Rows from block 11 of the encoder, named by matrix and row number. Rows with one number belong to one attention dimension. Each number is 50 + 15 x the weight over its row's rms, rounded and kept within 0 to 99. All counts start at 0. After the name is the row's rms in percent of the matrix's.
# v: attention value (encoder.blocks.11.attn.v.weight, 192x192), inputs 96-191
# proj: attention output (encoder.blocks.11.attn.proj.weight, 192x192, transposed), outputs 96-191
v.55 105:45 56 45 68 60 44 46 40 40 30 29 22 46 63 60 34 43 73 49 55 35 67 53 80 41 60 27 49 70 50 47 63 35 28 64 50 18 39 80 45 59 44 55 12 37 80 33 35 44 32 49 41 37 14 34 38 34 54 55 43 52 70 59 62 48 58 51 31 70 49 42 64 61 57 54 59 47 37 42 61 25 41 32 52 63 39 80 54 58 41 40 69 52 61 56 26
v.56 126:60 31 56 68 58 45 78 55 02 48 50 39 60 52 46 47 69 56 16 74 50 43 20 37 43 47 70 65 40 59 49 52 52 59 44 64 61 66 53 38 62 38 58 59 48 56 51 70 59 40 45 28 55 40 47 58 76 36 46 29 50 29 80 67 70 44 54 62 50 45 69 51 38 62 64 62 60 44 32 52 73 21 26 32 56 54 85 37 38 55 51 54 51 57 74 68
v.57 122:61 39 53 37 39 23 69 43 37 24 57 71 78 47 66 65 43 52 84 63 64 31 59 54 47 26 52 53 73 57 45 30 42 56 58 52 33 25 35 67 32 21 61 27 39 49 78 62 58 40 81 88 33 41 58 48 43 38 52 60 78 81 30 49 39 56 40 43 46 43 45 64 46 47 52 50 49 36 51 37 74 39 67 75 59 73 41 68 24 54 69 53 63 35 67 37
v.58 117:37 41 57 44 71 66 41 62 48 28 49 62 45 56 31 31 12 55 42 64 68 46 75 46 58 67 65 52 39 49 47 58 34 56 74 43 61 12 55 43 76 48 61 61 84 43 21 70 42 34 36 54 44 70 46 68 48 72 28 58 40 44 18 41 66 29 54 38 29 59 66 22 36 50 33 44 39 46 33 56 55 37 17 46 57 46 66 52 85 52 61 27 64 34 49 60
v.59 097:55 44 49 66 53 51 49 34 38 69 12 37 52 23 57 46 51 42 17 45 43 40 67 80 28 32 40 56 67 42 40 48 49 55 44 53 52 47 52 28 41 32 43 34 21 75 46 61 36 52 29 36 58 42 69 35 60 34 66 54 43 49 65 80 51 41 56 51 54 43 48 70 93 51 75 67 44 42 53 47 55 57 51 59 56 76 94 53 20 50 52 63 27 74 69 61
v.60 113:39 54 26 43 77 75 34 51 24 81 27 19 78 61 63 71 81 57 57 40 37 70 45 48 35 67 50 56 63 50 44 40 37 41 45 31 42 37 47 74 50 64 65 60 17 56 46 60 39 50 34 59 61 65 19 56 71 37 47 62 40 76 78 45 64 64 46 50 52 06 43 28 49 49 41 36 63 64 19 50 48 52 44 34 50 46 62 14 54 62 75 50 42 55 42 67
v.61 101:49 44 63 48 29 69 42 31 65 59 45 37 56 57 31 50 13 64 37 53 56 69 49 35 47 43 50 46 32 49 62 13 52 48 67 57 14 65 41 76 59 54 65 62 52 30 57 69 35 65 53 62 75 41 48 68 35 45 28 45 45 67 42 55 50 70 44 50 67 30 23 48 52 59 70 68 36 40 24 55 45 49 45 47 56 46 72 50 38 42 37 59 51 56 40 29
v.62 121:44 38 34 46 73 72 55 62 73 51 56 14 48 31 65 54 61 43 43 75 26 48 47 39 52 50 56 52 58 60 46 52 48 37 76 46 59 42 77 35 60 43 43 38 56 39 19 61 39 30 42 46 47 62 34 54 36 43 37 36 50 54 20 50 58 65 44 58 44 51 71 36 59 68 47 47 62 38 70 49 51 56 36 99 48 44 57 35 51 47 97 33 40 52 75 43
v.63 106:49 76 26 47 58 32 30 62 53 54 35 36 32 73 47 71 31 45 38 21 70 54 47 45 64 58 64 51 43 76 42 68 48 72 55 41 63 48 43 35 71 64 26 40 72 48 32 72 51 45 54 32 57 53 55 46 41 60 47 13 34 60 67 50 40 54 58 48 59 50 74 59 45 58 17 45 52 63 51 67 51 57 61 77 49 37 46 04 87 45 45 58 53 32 41 42
v.64 061:37 45 68 48 46 53 52 29 71 45 73 51 49 68 37 59 40 24 46 34 67 49 68 59 39 23 56 52 42 48 64 73 73 63 45 35 70 65 69 29 48 63 28 49 36 13 40 58 47 76 30 75 67 45 42 44 51 68 41 72 95 35 47 63 48 28 61 73 27 60 70 35 52 15 37 22 52 48 59 58 52 58 64 46 26 51 54 45 56 55 56 52 47 51 29 37
v.65 104:69 59 38 43 40 44 48 43 49 73 40 64 65 52 40 35 55 50 44 45 59 37 55 62 53 62 56 59 25 28 52 59 48 39 56 67 35 55 37 51 40 28 81 35 31 20 61 44 47 45 60 40 38 51 99 54 37 59 39 51 55 57 75 58 66 66 42 23 80 60 46 38 43 25 52 56 41 41 99 46 29 64 60 52 17 55 94 67 59 51 68 47 21 64 46 38
v.66 090:46 66 69 43 22 36 45 54 50 78 24 71 56 40 54 33 29 54 65 59 34 26 58 57 54 65 64 53 77 45 41 54 52 50 39 53 53 44 70 33 51 47 68 65 39 27 58 41 45 59 10 50 47 64 63 60 48 65 26 28 79 52 80 90 33 39 49 52 58 71 65 53 38 47 53 67 12 47 57 77 32 51 52 36 46 43 87 53 81 55 52 55 61 56 51 78
v.67 070:33 54 52 59 56 48 66 66 62 45 67 34 60 43 53 54 50 71 35 33 59 79 29 36 17 50 67 41 43 41 32 65 68 55 56 22 56 64 34 71 66 45 38 73 30 30 41 44 57 69 53 33 59 53 80 81 51 42 69 52 87 73 52 55 46 46 48 41 51 44 47 36 42 68 45 43 59 62 28 49 41 39 31 38 57 35 46 57 42 31 61 50 58 58 38 37
v.68 062:52 70 26 65 38 41 56 50 57 58 23 16 27 56 38 93 52 61 69 58 36 44 74 50 48 44 41 48 68 54 18 52 48 43 57 17 66 52 42 64 50 42 67 73 32 49 55 64 63 57 60 40 42 74 56 39 51 54 28 44 36 72 52 55 48 06 45 40 75 49 81 60 53 40 54 61 37 49 46 39 54 35 49 53 52 38 48 74 49 51 43 53 38 54 67 63
v.69 089:38 60 29 82 46 56 39 30 60 27 49 65 27 59 44 78 65 45 61 44 51 16 54 59 56 59 65 51 80 64 40 49 46 34 79 66 73 35 33 47 47 40 50 62 46 56 44 34 66 45 38 31 66 33 84 17 58 50 46 36 56 31 41 61 24 58 44 62 52 51 46 60 40 36 38 80 45 43 31 58 56 41 45 37 44 40 44 48 57 27 51 63 69 21 59 80
v.70 082:44 44 24 73 60 52 72 46 66 53 55 58 32 74 60 39 73 71 47 26 46 49 35 48 53 36 52 37 53 46 47 59 59 30 19 67 33 65 26 61 32 49 67 68 34 45 47 37 48 63 38 49 41 51 75 61 43 66 46 53 62 53 48 70 37 50 45 28 47 60 51 38 69 49 40 52 50 64 35 69 47 40 34 46 58 49 68 57 40 27 46 30 59 42 57 75
v.71 085:48 53 46 74 56 45 36 40 43 42 70 36 60 70 51 46 46 20 67 62 56 58 47 64 34 65 62 74 75 52 48 32 35 49 95 44 51 42 11 55 51 49 23 35 28 78 52 56 70 37 61 30 61 38 48 26 46 32 63 31 49 53 75 62 43 26 58 52 63 46 63 64 33 70 78 53 38 30 50 61 63 57 41 39 56 56 32 50 34 63 46 67 32 28 66 42
v.72 081:48 33 40 67 60 49 64 59 53 34 55 29 53 55 22 29 50 62 44 44 42 54 47 61 28 40 37 47 26 41 49 51 57 52 33 48 34 30 65 66 69 56 57 61 57 34 62 38 44 37 64 45 29 23 37 32 33 62 38 52 46 43 46 56 46 46 44 37 57 54 38 56 80 36 49 49 46 57 50 74 49 37 68 38 66 61 47 56 15 46 37 52 38 41 65 38
v.73 058:36 41 51 49 27 49 48 36 56 44 40 58 54 63 51 56 33 58 71 50 42 34 52 46 29 52 49 30 99 62 42 43 43 34 45 52 69 60 66 48 56 47 24 56 54 51 54 51 54 61 41 51 73 37 48 35 39 67 39 53 85 62 57 91 51 23 60 64 45 58 52 53 57 49 24 40 26 44 69 61 54 58 42 48 40 46 66 46 28 23 42 30 42 45 45 73
v.74 079:57 45 26 49 64 53 58 56 48 69 45 59 41 50 32 24 45 51 20 51 61 25 47 47 44 69 59 56 54 72 47 41 64 51 57 30 23 45 50 64 67 57 58 41 36 61 76 46 47 45 56 57 17 40 68 62 49 74 25 57 54 43 83 58 66 48 45 37 79 42 50 64 41 41 49 26 21 48 45 84 50 51 60 50 44 51 78 52 57 87 66 40 56 63 46 65
v.75 067:56 54 36 51 66 75 40 67 47 37 83 51 30 69 39 64 54 55 23 74 48 69 59 52 52 68 24 53 41 69 60 64 53 44 30 54 51 58 73 59 63 79 54 45 71 81 52 54 31 47 50 79 41 31 34 43 38 26 23 63 46 42 06 60 56 51 48 50 33 35 56 47 78 32 48 35 50 62 45 39 50 72 46 70 69 45 45 47 48 38 15 31 57 54 52 57
v.76 083:33 40 58 52 32 45 41 48 73 37 50 24 57 52 70 75 27 56 65 71 60 64 27 53 24 42 48 55 54 51 52 26 27 46 71 49 75 51 49 53 47 34 28 65 41 57 57 54 57 56 22 52 78 68 61 42 45 48 51 50 61 55 17 74 29 27 55 66 64 45 78 41 29 35 50 47 32 32 29 40 59 54 64 49 47 30 40 53 55 71 62 41 39 40 51 49
v.77 095:40 63 42 26 41 73 66 56 39 66 60 39 38 53 58 35 60 67 50 54 60 25 27 42 30 53 40 33 76 60 44 34 46 33 50 51 59 73 39 66 79 35 63 47 43 58 38 77 54 54 85 72 40 48 52 38 51 28 73 62 57 66 55 55 62 42 43 31 58 29 48 36 69 49 59 46 41 50 78 27 42 56 47 78 45 37 66 43 21 36 66 29 44 49 48 44
v.78 081:50 41 57 88 80 52 63 28 52 46 58 27 34 63 50 52 54 49 24 74 50 51 73 55 60 58 21 59 45 47 65 51 55 51 30 57 25 73 43 67 59 38 59 29 69 48 50 71 33 27 43 44 33 41 65 66 47 44 12 47 38 48 49 40 47 31 59 22 77 65 55 51 44 36 48 47 47 51 61 64 45 58 55 56 57 62 73 67 23 68 11 52 30 47 77 58
v.79 074:51 60 49 55 29 66 32 78 42 55 58 64 48 48 30 51 49 66 60 50 49 35 31 47 16 75 69 65 70 57 36 62 46 24 74 53 61 35 64 68 52 50 63 48 25 50 49 17 72 77 50 43 49 45 77 53 28 61 64 40 70 62 62 90 59 48 40 41 56 61 57 40 68 48 44 47 31 43 44 37 57 34 51 53 29 46 67 58 53 18 67 28 35 52 49 56
v.80 089:14 53 61 50 53 43 49 44 67 32 52 61 32 39 69 84 24 46 45 41 54 50 59 33 37 30 55 69 92 58 59 56 49 64 44 43 95 64 53 54 36 45 29 70 40 55 36 54 52 55 38 57 65 54 59 58 67 57 59 48 67 60 27 28 39 27 64 56 34 49 51 42 49 75 38 37 73 54 32 18 74 35 32 39 62 49 35 55 61 44 45 65 55 56 49 57
v.81 082:76 80 47 17 62 55 24 60 35 47 44 60 63 57 32 62 32 21 26 56 47 53 67 53 58 57 62 67 72 51 54 42 46 67 52 53 43 50 58 46 42 58 55 62 68 73 35 55 57 57 63 52 44 52 34 53 37 36 70 49 36 49 56 28 80 61 62 67 23 29 56 58 76 95 48 29 66 51 74 24 80 55 42 54 67 70 37 34 54 48 56 56 52 49 41 45
v.82 077:56 31 45 25 70 57 87 49 59 63 55 34 45 75 34 33 60 55 39 55 46 73 53 35 17 37 59 66 53 51 38 48 76 61 06 36 64 58 41 51 72 59 65 46 44 44 38 65 44 57 61 70 47 14 44 63 42 37 26 52 61 74 66 20 27 27 41 34 64 46 58 54 48 44 61 49 40 50 61 62 21 45 63 34 53 59 29 27 23 72 60 65 31 44 59 48
v.83 075:56 33 51 65 63 63 72 35 75 47 56 52 45 57 66 25 50 47 67 50 66 51 26 39 56 31 53 62 47 43 68 46 65 46 64 74 58 61 23 46 47 36 54 31 47 36 59 26 56 41 34 75 39 26 56 43 42 81 57 55 61 36 57 52 28 65 47 38 38 36 25 45 34 50 40 55 55 58 29 63 57 36 46 35 52 33 63 72 61 43 77 46 72 29 22 56
v.84 082:46 51 40 69 58 20 17 53 54 52 46 59 66 47 53 38 55 57 60 39 36 61 57 61 71 55 50 53 54 35 55 70 43 42 40 72 34 32 35 35 37 76 45 56 43 61 62 22 59 22 41 05 47 60 51 43 43 86 45 28 46 22 54 59 56 65 54 39 52 39 32 62 58 82 45 36 55 61 35 50 73 16 50 30 73 67 48 43 41 46 44 49 74 50 48 48
v.85 082:56 38 38 64 52 54 61 40 75 54 37 44 53 52 53 51 76 38 78 27 48 36 30 52 69 48 69 47 52 36 47 66 57 41 57 71 42 53 46 35 44 45 63 31 60 40 59 27 58 49 37 42 26 54 67 32 44 86 61 47 40 29 57 72 42 86 32 37 39 51 35 41 52 61 37 58 54 56 55 39 55 28 47 69 44 38 71 61 66 26 76 39 83 44 19 49
v.86 084:55 88 91 31 29 61 15 58 60 72 63 47 63 41 55 57 34 49 49 65 51 47 56 68 37 76 57 33 45 50 53 64 45 54 81 48 61 42 51 35 74 41 44 38 48 46 46 61 54 62 62 51 52 68 36 28 51 28 41 38 62 69 45 65 70 50 54 52 48 34 36 42 45 49 71 68 25 31 60 30 33 50 50 64 70 41 65 72 78 26 73 56 34 42 34 54
v.87 062:52 44 56 51 25 51 64 47 31 42 46 43 52 41 71 62 42 29 34 38 55 46 46 29 29 82 72 24 60 78 68 59 59 60 44 30 64 34 61 50 38 44 20 38 43 61 58 62 55 68 47 64 45 62 64 41 69 39 41 74 57 62 24 70 67 42 46 66 56 33 35 48 43 47 69 46 37 52 42 55 30 64 46 65 62 36 36 64 56 47 47 58 60 55 48 57
v.88 083:56 50 57 43 50 35 51 49 52 57 46 53 49 50 23 39 31 64 26 54 50 43 83 49 47 23 28 51 27 35 27 71 68 40 36 38 39 53 56 49 51 55 77 50 37 40 59 52 28 52 63 64 20 56 35 64 40 79 13 57 62 46 49 37 52 57 49 37 68 57 50 69 71 22 56 67 41 46 51 71 47 47 67 25 59 73 84 72 68 56 42 63 20 62 62 72
v.89 076:44 88 53 48 46 68 57 40 76 50 40 42 37 70 26 41 47 42 57 55 19 41 57 76 47 60 27 61 52 34 32 37 23 37 64 64 37 63 55 39 71 37 54 60 29 08 67 42 43 47 61 36 50 58 50 22 26 58 28 44 66 48 57 81 30 36 40 41 52 52 53 38 64 48 60 67 41 16 58 56 46 65 30 61 51 54 88 65 61 62 63 47 24 49 53 62
v.90 066:53 71 50 63 30 52 57 29 48 76 38 63 38 83 45 38 41 31 89 53 70 34 76 63 41 34 48 46 60 44 61 48 49 41 69 50 63 44 34 48 34 48 63 47 25 51 55 68 65 70 44 55 50 57 30 26 37 81 31 59 51 36 64 68 40 18 48 29 70 51 49 58 49 05 45 70 39 47 74 64 34 44 75 52 45 70 67 59 55 51 59 44 35 31 48 46
proj.55 102:39 58 54 43 52 53 48 55 60 73 64 69 44 36 42 56 65 37 54 50 78 28 53 27 65 43 63 66 19 48 67 60 56 69 45 57 66 59 28 53 40 53 72 75 51 22 58 69 47 52 44 69 65 87 68 61 61 59 39 54 46 39 28 54 48 52 32 51 26 49 36 32 47 23 47 49 59 53 59 46 85 54 61 53 41 50 33 40 59 70 37 28 39 34 20 63
proj.56 122:46 73 53 36 52 63 40 52 99 48 55 47 53 66 55 42 21 49 82 39 56 45 67 83 47 52 38 33 60 40 64 40 26 42 71 20 54 26 48 65 39 63 36 52 44 32 49 41 28 67 46 63 52 36 45 35 28 50 66 56 49 56 32 48 45 60 82 46 48 57 44 49 59 23 23 29 51 50 46 52 59 56 61 49 44 51 26 58 68 32 61 53 41 38 18 24
proj.57 116:58 54 50 63 51 74 46 59 47 64 49 38 49 51 16 41 78 50 23 32 37 74 58 37 49 78 46 49 28 37 45 79 61 47 44 44 60 65 68 35 65 72 59 62 54 48 43 40 47 54 22 33 70 68 35 59 40 43 56 59 20 14 65 51 66 47 65 52 50 66 61 30 50 43 75 38 51 51 64 54 42 56 20 14 46 50 49 32 60 67 37 51 23 59 40 66
proj.58 116:70 56 68 56 46 47 57 16 47 74 43 58 54 52 68 78 73 54 34 46 55 43 27 53 39 38 41 49 69 59 74 51 66 53 32 65 43 74 51 43 31 40 39 22 22 55 75 44 57 60 60 60 33 45 49 39 62 13 62 44 67 52 85 64 24 61 26 68 66 31 16 52 64 38 51 55 59 52 64 51 60 34 62 43 56 48 54 75 08 46 38 56 38 62 48 32
proj.59 096:35 72 49 41 60 34 41 60 42 60 97 59 40 70 51 59 50 41 72 52 53 54 35 32 51 65 62 44 33 54 74 53 40 36 78 66 57 53 38 75 55 64 64 54 78 28 67 58 49 27 62 48 57 41 35 56 45 63 39 41 61 61 54 38 28 59 60 46 54 80 57 52 29 56 30 29 47 56 50 48 47 29 47 32 59 49 09 25 78 37 44 40 68 25 14 47
proj.60 119:65 52 78 50 32 38 62 43 68 41 60 54 23 37 45 40 16 59 39 56 65 38 66 55 69 37 47 44 38 44 52 50 65 47 68 71 39 75 49 21 35 32 39 54 78 36 48 52 62 42 70 28 43 17 93 37 30 63 46 36 59 24 34 51 13 43 66 35 54 84 42 74 38 52 45 62 43 46 81 50 50 50 71 58 45 51 40 81 43 42 45 71 33 43 53 42
proj.61 102:50 57 53 56 69 39 50 67 55 44 52 54 49 25 53 52 78 45 63 60 33 27 44 45 60 43 42 56 48 43 41 79 35 39 31 66 80 21 60 30 28 49 42 44 39 78 59 19 62 41 62 49 38 82 58 22 50 59 64 63 46 29 64 35 45 31 35 36 48 70 82 50 45 49 19 26 48 61 66 50 36 41 47 49 45 51 34 54 32 68 57 39 53 45 52 54
proj.62 117:62 63 75 66 41 40 54 34 35 55 27 69 44 70 22 57 30 63 40 33 79 51 57 62 49 55 47 42 38 29 51 41 74 64 38 47 56 51 28 43 42 60 56 63 54 53 77 44 69 60 57 67 55 51 77 54 61 46 63 55 46 41 73 53 30 45 41 32 73 66 15 83 32 23 58 59 41 57 49 45 61 54 46 00 47 49 43 66 48 52 00 54 67 45 28 64
proj.63 108:42 26 52 43 43 60 80 56 38 41 46 53 74 44 58 33 53 52 76 73 38 62 75 82 50 38 21 28 41 34 54 20 69 47 31 46 27 43 69 64 55 40 58 58 40 49 57 56 57 64 45 63 36 36 35 47 86 51 53 72 56 66 51 51 74 46 37 51 35 50 16 42 51 57 73 69 60 45 57 49 76 36 24 34 65 50 53 87 28 63 49 49 44 47 61 46
proj.64 068:47 52 37 52 56 54 42 78 30 54 24 36 69 16 64 29 61 62 53 73 40 53 22 51 76 67 27 50 48 30 42 52 39 55 51 73 56 40 42 74 63 36 99 54 64 70 54 23 66 55 56 34 35 49 57 53 46 43 66 49 31 65 52 25 53 67 45 49 51 31 48 50 32 86 49 65 45 60 58 45 54 54 42 46 70 47 58 62 47 46 32 55 42 65 56 38
proj.65 103:38 32 57 53 58 82 25 74 33 59 55 26 34 55 56 64 35 70 50 74 19 58 31 18 73 37 64 47 67 53 36 65 52 40 65 17 90 50 54 52 66 60 23 49 80 50 46 55 37 48 35 48 57 54 05 67 55 60 53 58 54 47 34 43 31 34 63 66 49 41 39 46 39 86 57 46 63 53 21 51 64 51 58 68 56 49 16 35 57 52 39 41 45 44 65 50
proj.66 087:77 24 21 60 81 50 38 43 40 58 63 39 58 71 36 45 72 47 12 48 65 57 49 48 53 26 44 36 28 35 47 62 59 42 59 48 37 68 49 69 37 45 42 38 59 55 60 54 33 46 71 69 48 54 51 46 64 39 46 63 37 69 15 23 57 60 32 55 53 39 53 17 79 50 55 45 70 64 43 57 49 33 67 58 67 47 04 75 23 60 69 47 29 35 53 30
proj.67 084:57 31 50 45 32 42 56 47 29 59 40 32 38 67 49 44 64 56 67 64 51 43 22 51 74 54 41 48 55 34 85 48 44 44 53 63 58 51 62 48 32 56 65 45 67 57 56 58 24 48 37 63 60 36 35 24 52 66 37 25 20 52 39 44 42 62 51 51 44 43 75 68 59 30 75 39 37 64 62 47 46 50 53 68 48 48 45 53 52 38 40 22 34 58 41 43
proj.68 066:69 44 51 59 57 31 37 72 60 63 68 78 54 70 31 39 50 62 11 31 38 40 50 57 28 80 53 27 36 49 81 55 54 59 39 72 47 49 59 29 68 33 30 23 59 34 67 40 43 49 47 54 85 51 64 52 38 57 52 54 30 30 47 67 41 55 22 74 49 70 39 67 37 37 30 22 63 54 59 54 68 60 52 53 61 50 64 40 57 47 72 52 61 56 56 42
proj.69 093:67 24 75 43 69 50 60 70 42 49 34 42 64 42 49 43 42 31 47 47 40 72 61 41 33 77 40 37 37 38 48 43 44 61 25 34 36 47 64 57 39 43 41 21 53 26 81 65 30 56 72 63 46 81 43 82 55 45 50 79 32 73 80 41 59 41 60 44 39 28 47 38 36 44 59 30 65 54 49 51 63 47 80 56 56 51 43 60 74 49 41 45 33 71 42 20
proj.70 088:55 48 73 55 30 40 42 44 18 63 34 39 59 42 31 37 52 40 39 55 65 48 43 58 63 66 64 64 43 31 61 81 59 47 81 42 78 36 48 49 67 59 39 33 67 61 60 62 26 34 37 45 66 33 38 39 76 42 45 30 45 56 58 39 74 40 52 63 61 45 61 47 44 54 73 36 51 59 71 59 51 32 56 48 48 50 27 55 46 38 44 57 24 75 30 41
proj.71 092:51 41 42 48 50 56 51 42 35 49 56 58 45 36 51 44 48 66 35 29 47 58 62 36 61 68 48 45 55 53 34 57 41 66 32 35 50 66 71 45 30 54 63 55 42 43 52 43 39 43 61 72 45 69 47 75 46 43 32 60 77 49 58 25 63 63 85 28 38 42 27 32 35 55 35 41 53 56 58 53 30 46 51 53 40 49 60 38 69 46 43 28 64 57 31 50
proj.72 081:38 56 46 42 23 68 62 61 67 55 42 80 60 49 38 52 66 48 71 65 67 56 51 70 53 82 51 62 90 63 50 70 48 58 59 60 67 65 26 46 52 55 44 58 27 51 32 64 73 57 42 61 51 61 70 52 53 65 59 54 52 35 55 48 42 56 68 61 58 48 32 37 27 30 51 56 53 37 52 57 46 73 50 49 53 49 52 38 65 50 56 49 38 52 37 34
proj.73 066:60 25 40 47 56 49 74 61 45 58 41 52 45 44 60 39 68 21 52 54 62 69 56 61 54 50 54 66 25 40 59 88 45 48 47 61 35 68 52 55 63 43 79 50 59 46 56 43 59 36 66 47 24 43 63 60 49 61 46 52 20 63 57 02 39 65 33 47 52 22 56 49 51 28 74 35 63 62 53 49 52 57 65 38 64 51 54 84 66 93 56 73 33 66 63 38
proj.74 084:82 60 76 43 39 56 51 28 52 53 87 50 58 40 29 65 39 41 94 39 70 55 40 59 84 36 62 54 42 51 49 39 53 47 68 32 78 76 46 52 36 42 47 55 60 24 26 61 35 67 67 34 63 35 44 37 42 62 46 37 66 56 26 24 40 54 73 37 39 67 19 34 70 52 36 58 84 51 47 45 36 53 68 56 57 48 38 39 47 53 11 61 39 44 45 36
proj.75 066:42 74 56 58 16 31 56 20 65 56 26 67 52 27 51 43 35 27 58 30 72 37 52 64 45 19 74 43 37 55 52 45 53 60 65 70 54 32 40 42 57 57 24 50 34 17 57 57 75 60 53 33 55 48 49 39 55 99 79 39 48 26 73 36 33 29 52 69 60 70 43 42 32 42 47 67 31 44 30 60 65 33 60 30 28 51 63 45 54 55 65 73 49 65 54 48
proj.76 089:73 59 36 67 69 62 39 51 45 63 76 65 55 47 47 47 54 24 16 17 48 44 36 37 56 57 40 66 79 45 32 56 52 48 54 58 34 62 57 42 56 63 64 29 32 37 43 45 50 37 80 42 47 54 25 42 52 38 58 61 43 37 76 27 84 59 10 45 35 57 36 74 39 78 43 45 55 51 65 45 45 51 37 50 71 49 70 51 77 44 58 28 63 31 51 48
proj.77 100:81 43 42 59 47 27 07 29 77 50 39 75 48 59 62 74 52 32 36 22 24 71 58 42 55 55 74 57 24 41 49 74 51 48 56 47 63 39 65 23 34 36 22 48 61 55 58 35 45 36 19 19 52 51 30 65 58 73 42 44 55 34 39 54 51 48 47 51 48 58 51 68 25 65 46 49 43 48 57 53 85 56 36 36 55 51 55 62 90 62 46 69 73 68 45 75
proj.78 089:44 51 75 34 22 43 41 46 48 50 47 73 48 38 35 37 49 52 72 35 41 35 52 50 37 52 77 54 40 58 52 39 52 38 68 48 90 35 59 33 47 57 45 63 63 44 48 36 64 61 64 36 53 48 47 47 27 45 67 52 76 48 71 63 47 57 63 71 47 68 34 15 43 85 31 53 59 43 47 59 41 44 60 63 35 51 34 14 66 50 52 54 57 64 42 57
proj.79 076:58 39 51 55 61 60 45 31 46 53 45 15 45 51 65 62 52 32 36 54 55 54 37 53 94 39 60 38 47 19 61 69 60 58 53 42 57 74 24 45 66 46 50 18 46 45 85 83 16 33 35 60 70 38 25 53 68 71 35 40 31 40 40 18 38 35 39 66 38 27 44 54 52 34 65 55 56 71 54 51 69 57 57 46 59 50 39 61 60 53 24 24 37 59 37 30
proj.80 095:75 49 60 39 50 29 33 60 42 48 43 45 83 43 67 38 69 63 61 53 26 36 37 55 45 50 47 22 06 28 50 38 40 42 41 36 16 41 55 34 66 37 56 38 73 56 86 54 33 47 79 32 43 67 45 60 53 20 48 45 21 59 67 62 71 63 46 57 32 43 70 75 57 49 41 63 49 57 65 44 52 41 44 47 44 50 63 59 48 29 64 52 76 52 60 60
proj.81 093:30 35 31 43 62 39 55 17 79 39 67 59 61 26 70 28 60 50 83 46 58 29 72 60 45 48 46 41 33 54 50 38 32 40 27 33 34 61 61 74 51 42 39 39 36 47 52 48 42 45 46 72 57 48 57 52 37 52 37 64 49 67 51 51 44 43 22 33 70 50 43 79 55 37 29 68 51 45 36 48 38 33 25 30 37 50 54 65 53 53 41 51 69 48 51 47
proj.82 080:79 73 33 49 28 47 18 59 30 55 58 62 67 24 39 51 61 55 53 41 45 12 38 69 87 75 66 51 33 38 58 49 45 43 83 41 49 65 61 37 40 21 57 54 68 49 57 43 54 72 48 35 53 89 47 52 53 70 62 51 38 36 34 88 77 51 77 56 45 50 45 51 45 60 32 48 47 48 34 54 89 58 34 50 51 49 55 52 50 27 34 64 73 51 40 39
proj.83 074:47 59 60 52 60 62 37 53 35 56 67 40 53 38 50 73 42 31 42 73 58 40 43 40 49 60 41 45 60 52 26 49 46 27 60 06 39 65 65 61 35 70 44 65 66 65 26 54 29 73 63 34 60 55 46 52 55 29 26 58 56 64 46 36 79 50 67 44 36 68 57 29 33 67 65 57 40 36 70 50 35 81 66 72 28 52 33 42 47 51 26 67 33 57 47 35
proj.84 079:26 40 52 33 47 71 93 51 52 23 29 28 42 52 55 53 33 37 58 43 50 83 57 60 42 58 39 48 51 43 46 47 59 48 44 33 51 53 16 82 60 50 80 41 42 73 54 71 42 54 39 71 58 34 43 46 40 21 44 73 69 60 31 31 58 42 48 57 46 52 72 35 61 27 66 62 44 56 71 50 00 58 48 60 46 50 54 46 31 39 69 57 17 47 30 36
proj.85 081:47 54 65 49 54 65 60 70 26 49 52 32 38 62 39 53 30 32 22 80 60 67 55 44 57 47 27 41 44 40 54 51 63 39 37 40 46 53 61 99 66 50 56 60 46 74 31 52 42 60 42 46 85 23 40 52 41 37 38 54 51 62 46 33 59 21 30 77 62 56 76 57 40 49 56 53 42 48 50 58 53 67 56 48 39 51 39 61 35 56 20 56 14 59 48 26
proj.86 096:18 20 33 65 55 31 65 55 70 22 39 42 25 72 67 49 65 51 44 57 36 80 70 22 38 51 36 45 62 42 62 24 25 54 37 56 33 71 63 80 31 71 56 61 65 34 51 43 63 36 37 57 47 45 67 55 57 72 57 68 32 41 46 40 28 61 17 72 53 65 69 59 52 45 38 47 51 39 30 46 50 66 52 52 49 51 32 36 60 63 37 29 61 54 59 26
proj.87 067:56 29 81 57 68 46 72 40 54 56 46 44 54 43 33 49 56 53 54 73 65 55 37 49 54 27 48 69 63 33 32 24 38 64 64 59 20 60 58 71 65 76 38 71 44 11 40 48 59 19 73 51 38 39 63 58 64 54 51 29 38 35 86 34 62 48 77 50 53 64 54 28 40 32 42 54 52 30 25 45 52 45 66 36 49 49 47 40 53 78 60 45 34 39 60 43
proj.88 077:50 79 30 49 48 54 59 66 65 67 57 71 48 42 46 44 53 74 70 57 41 50 47 63 49 61 65 38 67 65 62 42 43 41 84 53 46 58 32 36 73 50 31 45 62 27 47 79 59 63 37 22 41 32 73 23 74 63 58 61 22 49 43 65 39 30 52 60 38 66 30 52 54 45 25 55 80 61 29 55 55 50 55 60 57 52 07 36 21 56 67 62 67 54 38 42
proj.89 078:63 53 25 57 47 27 20 64 49 54 72 84 65 69 53 27 67 27 30 71 60 49 53 36 56 39 70 36 42 56 49 74 69 64 57 41 63 41 50 62 54 55 50 31 70 72 46 49 57 64 17 56 49 53 43 59 73 66 66 64 22 49 55 33 43 55 60 64 53 60 40 48 38 56 36 43 62 73 44 57 46 40 69 43 31 51 24 60 59 46 27 53 48 56 58 39
proj.90 073:51 45 39 66 80 45 22 71 49 53 51 36 46 34 48 41 53 69 09 42 14 40 58 30 62 85 32 59 28 61 30 78 53 63 39 52 56 54 50 37 61 43 57 23 66 70 71 34 46 34 49 44 37 58 70 73 59 38 52 60 60 57 39 57 55 59 67 45 41 68 45 34 53 95 66 41 47 52 57 51 44 59 47 46 68 49 35 44 43 62 47 61 52 68 50 59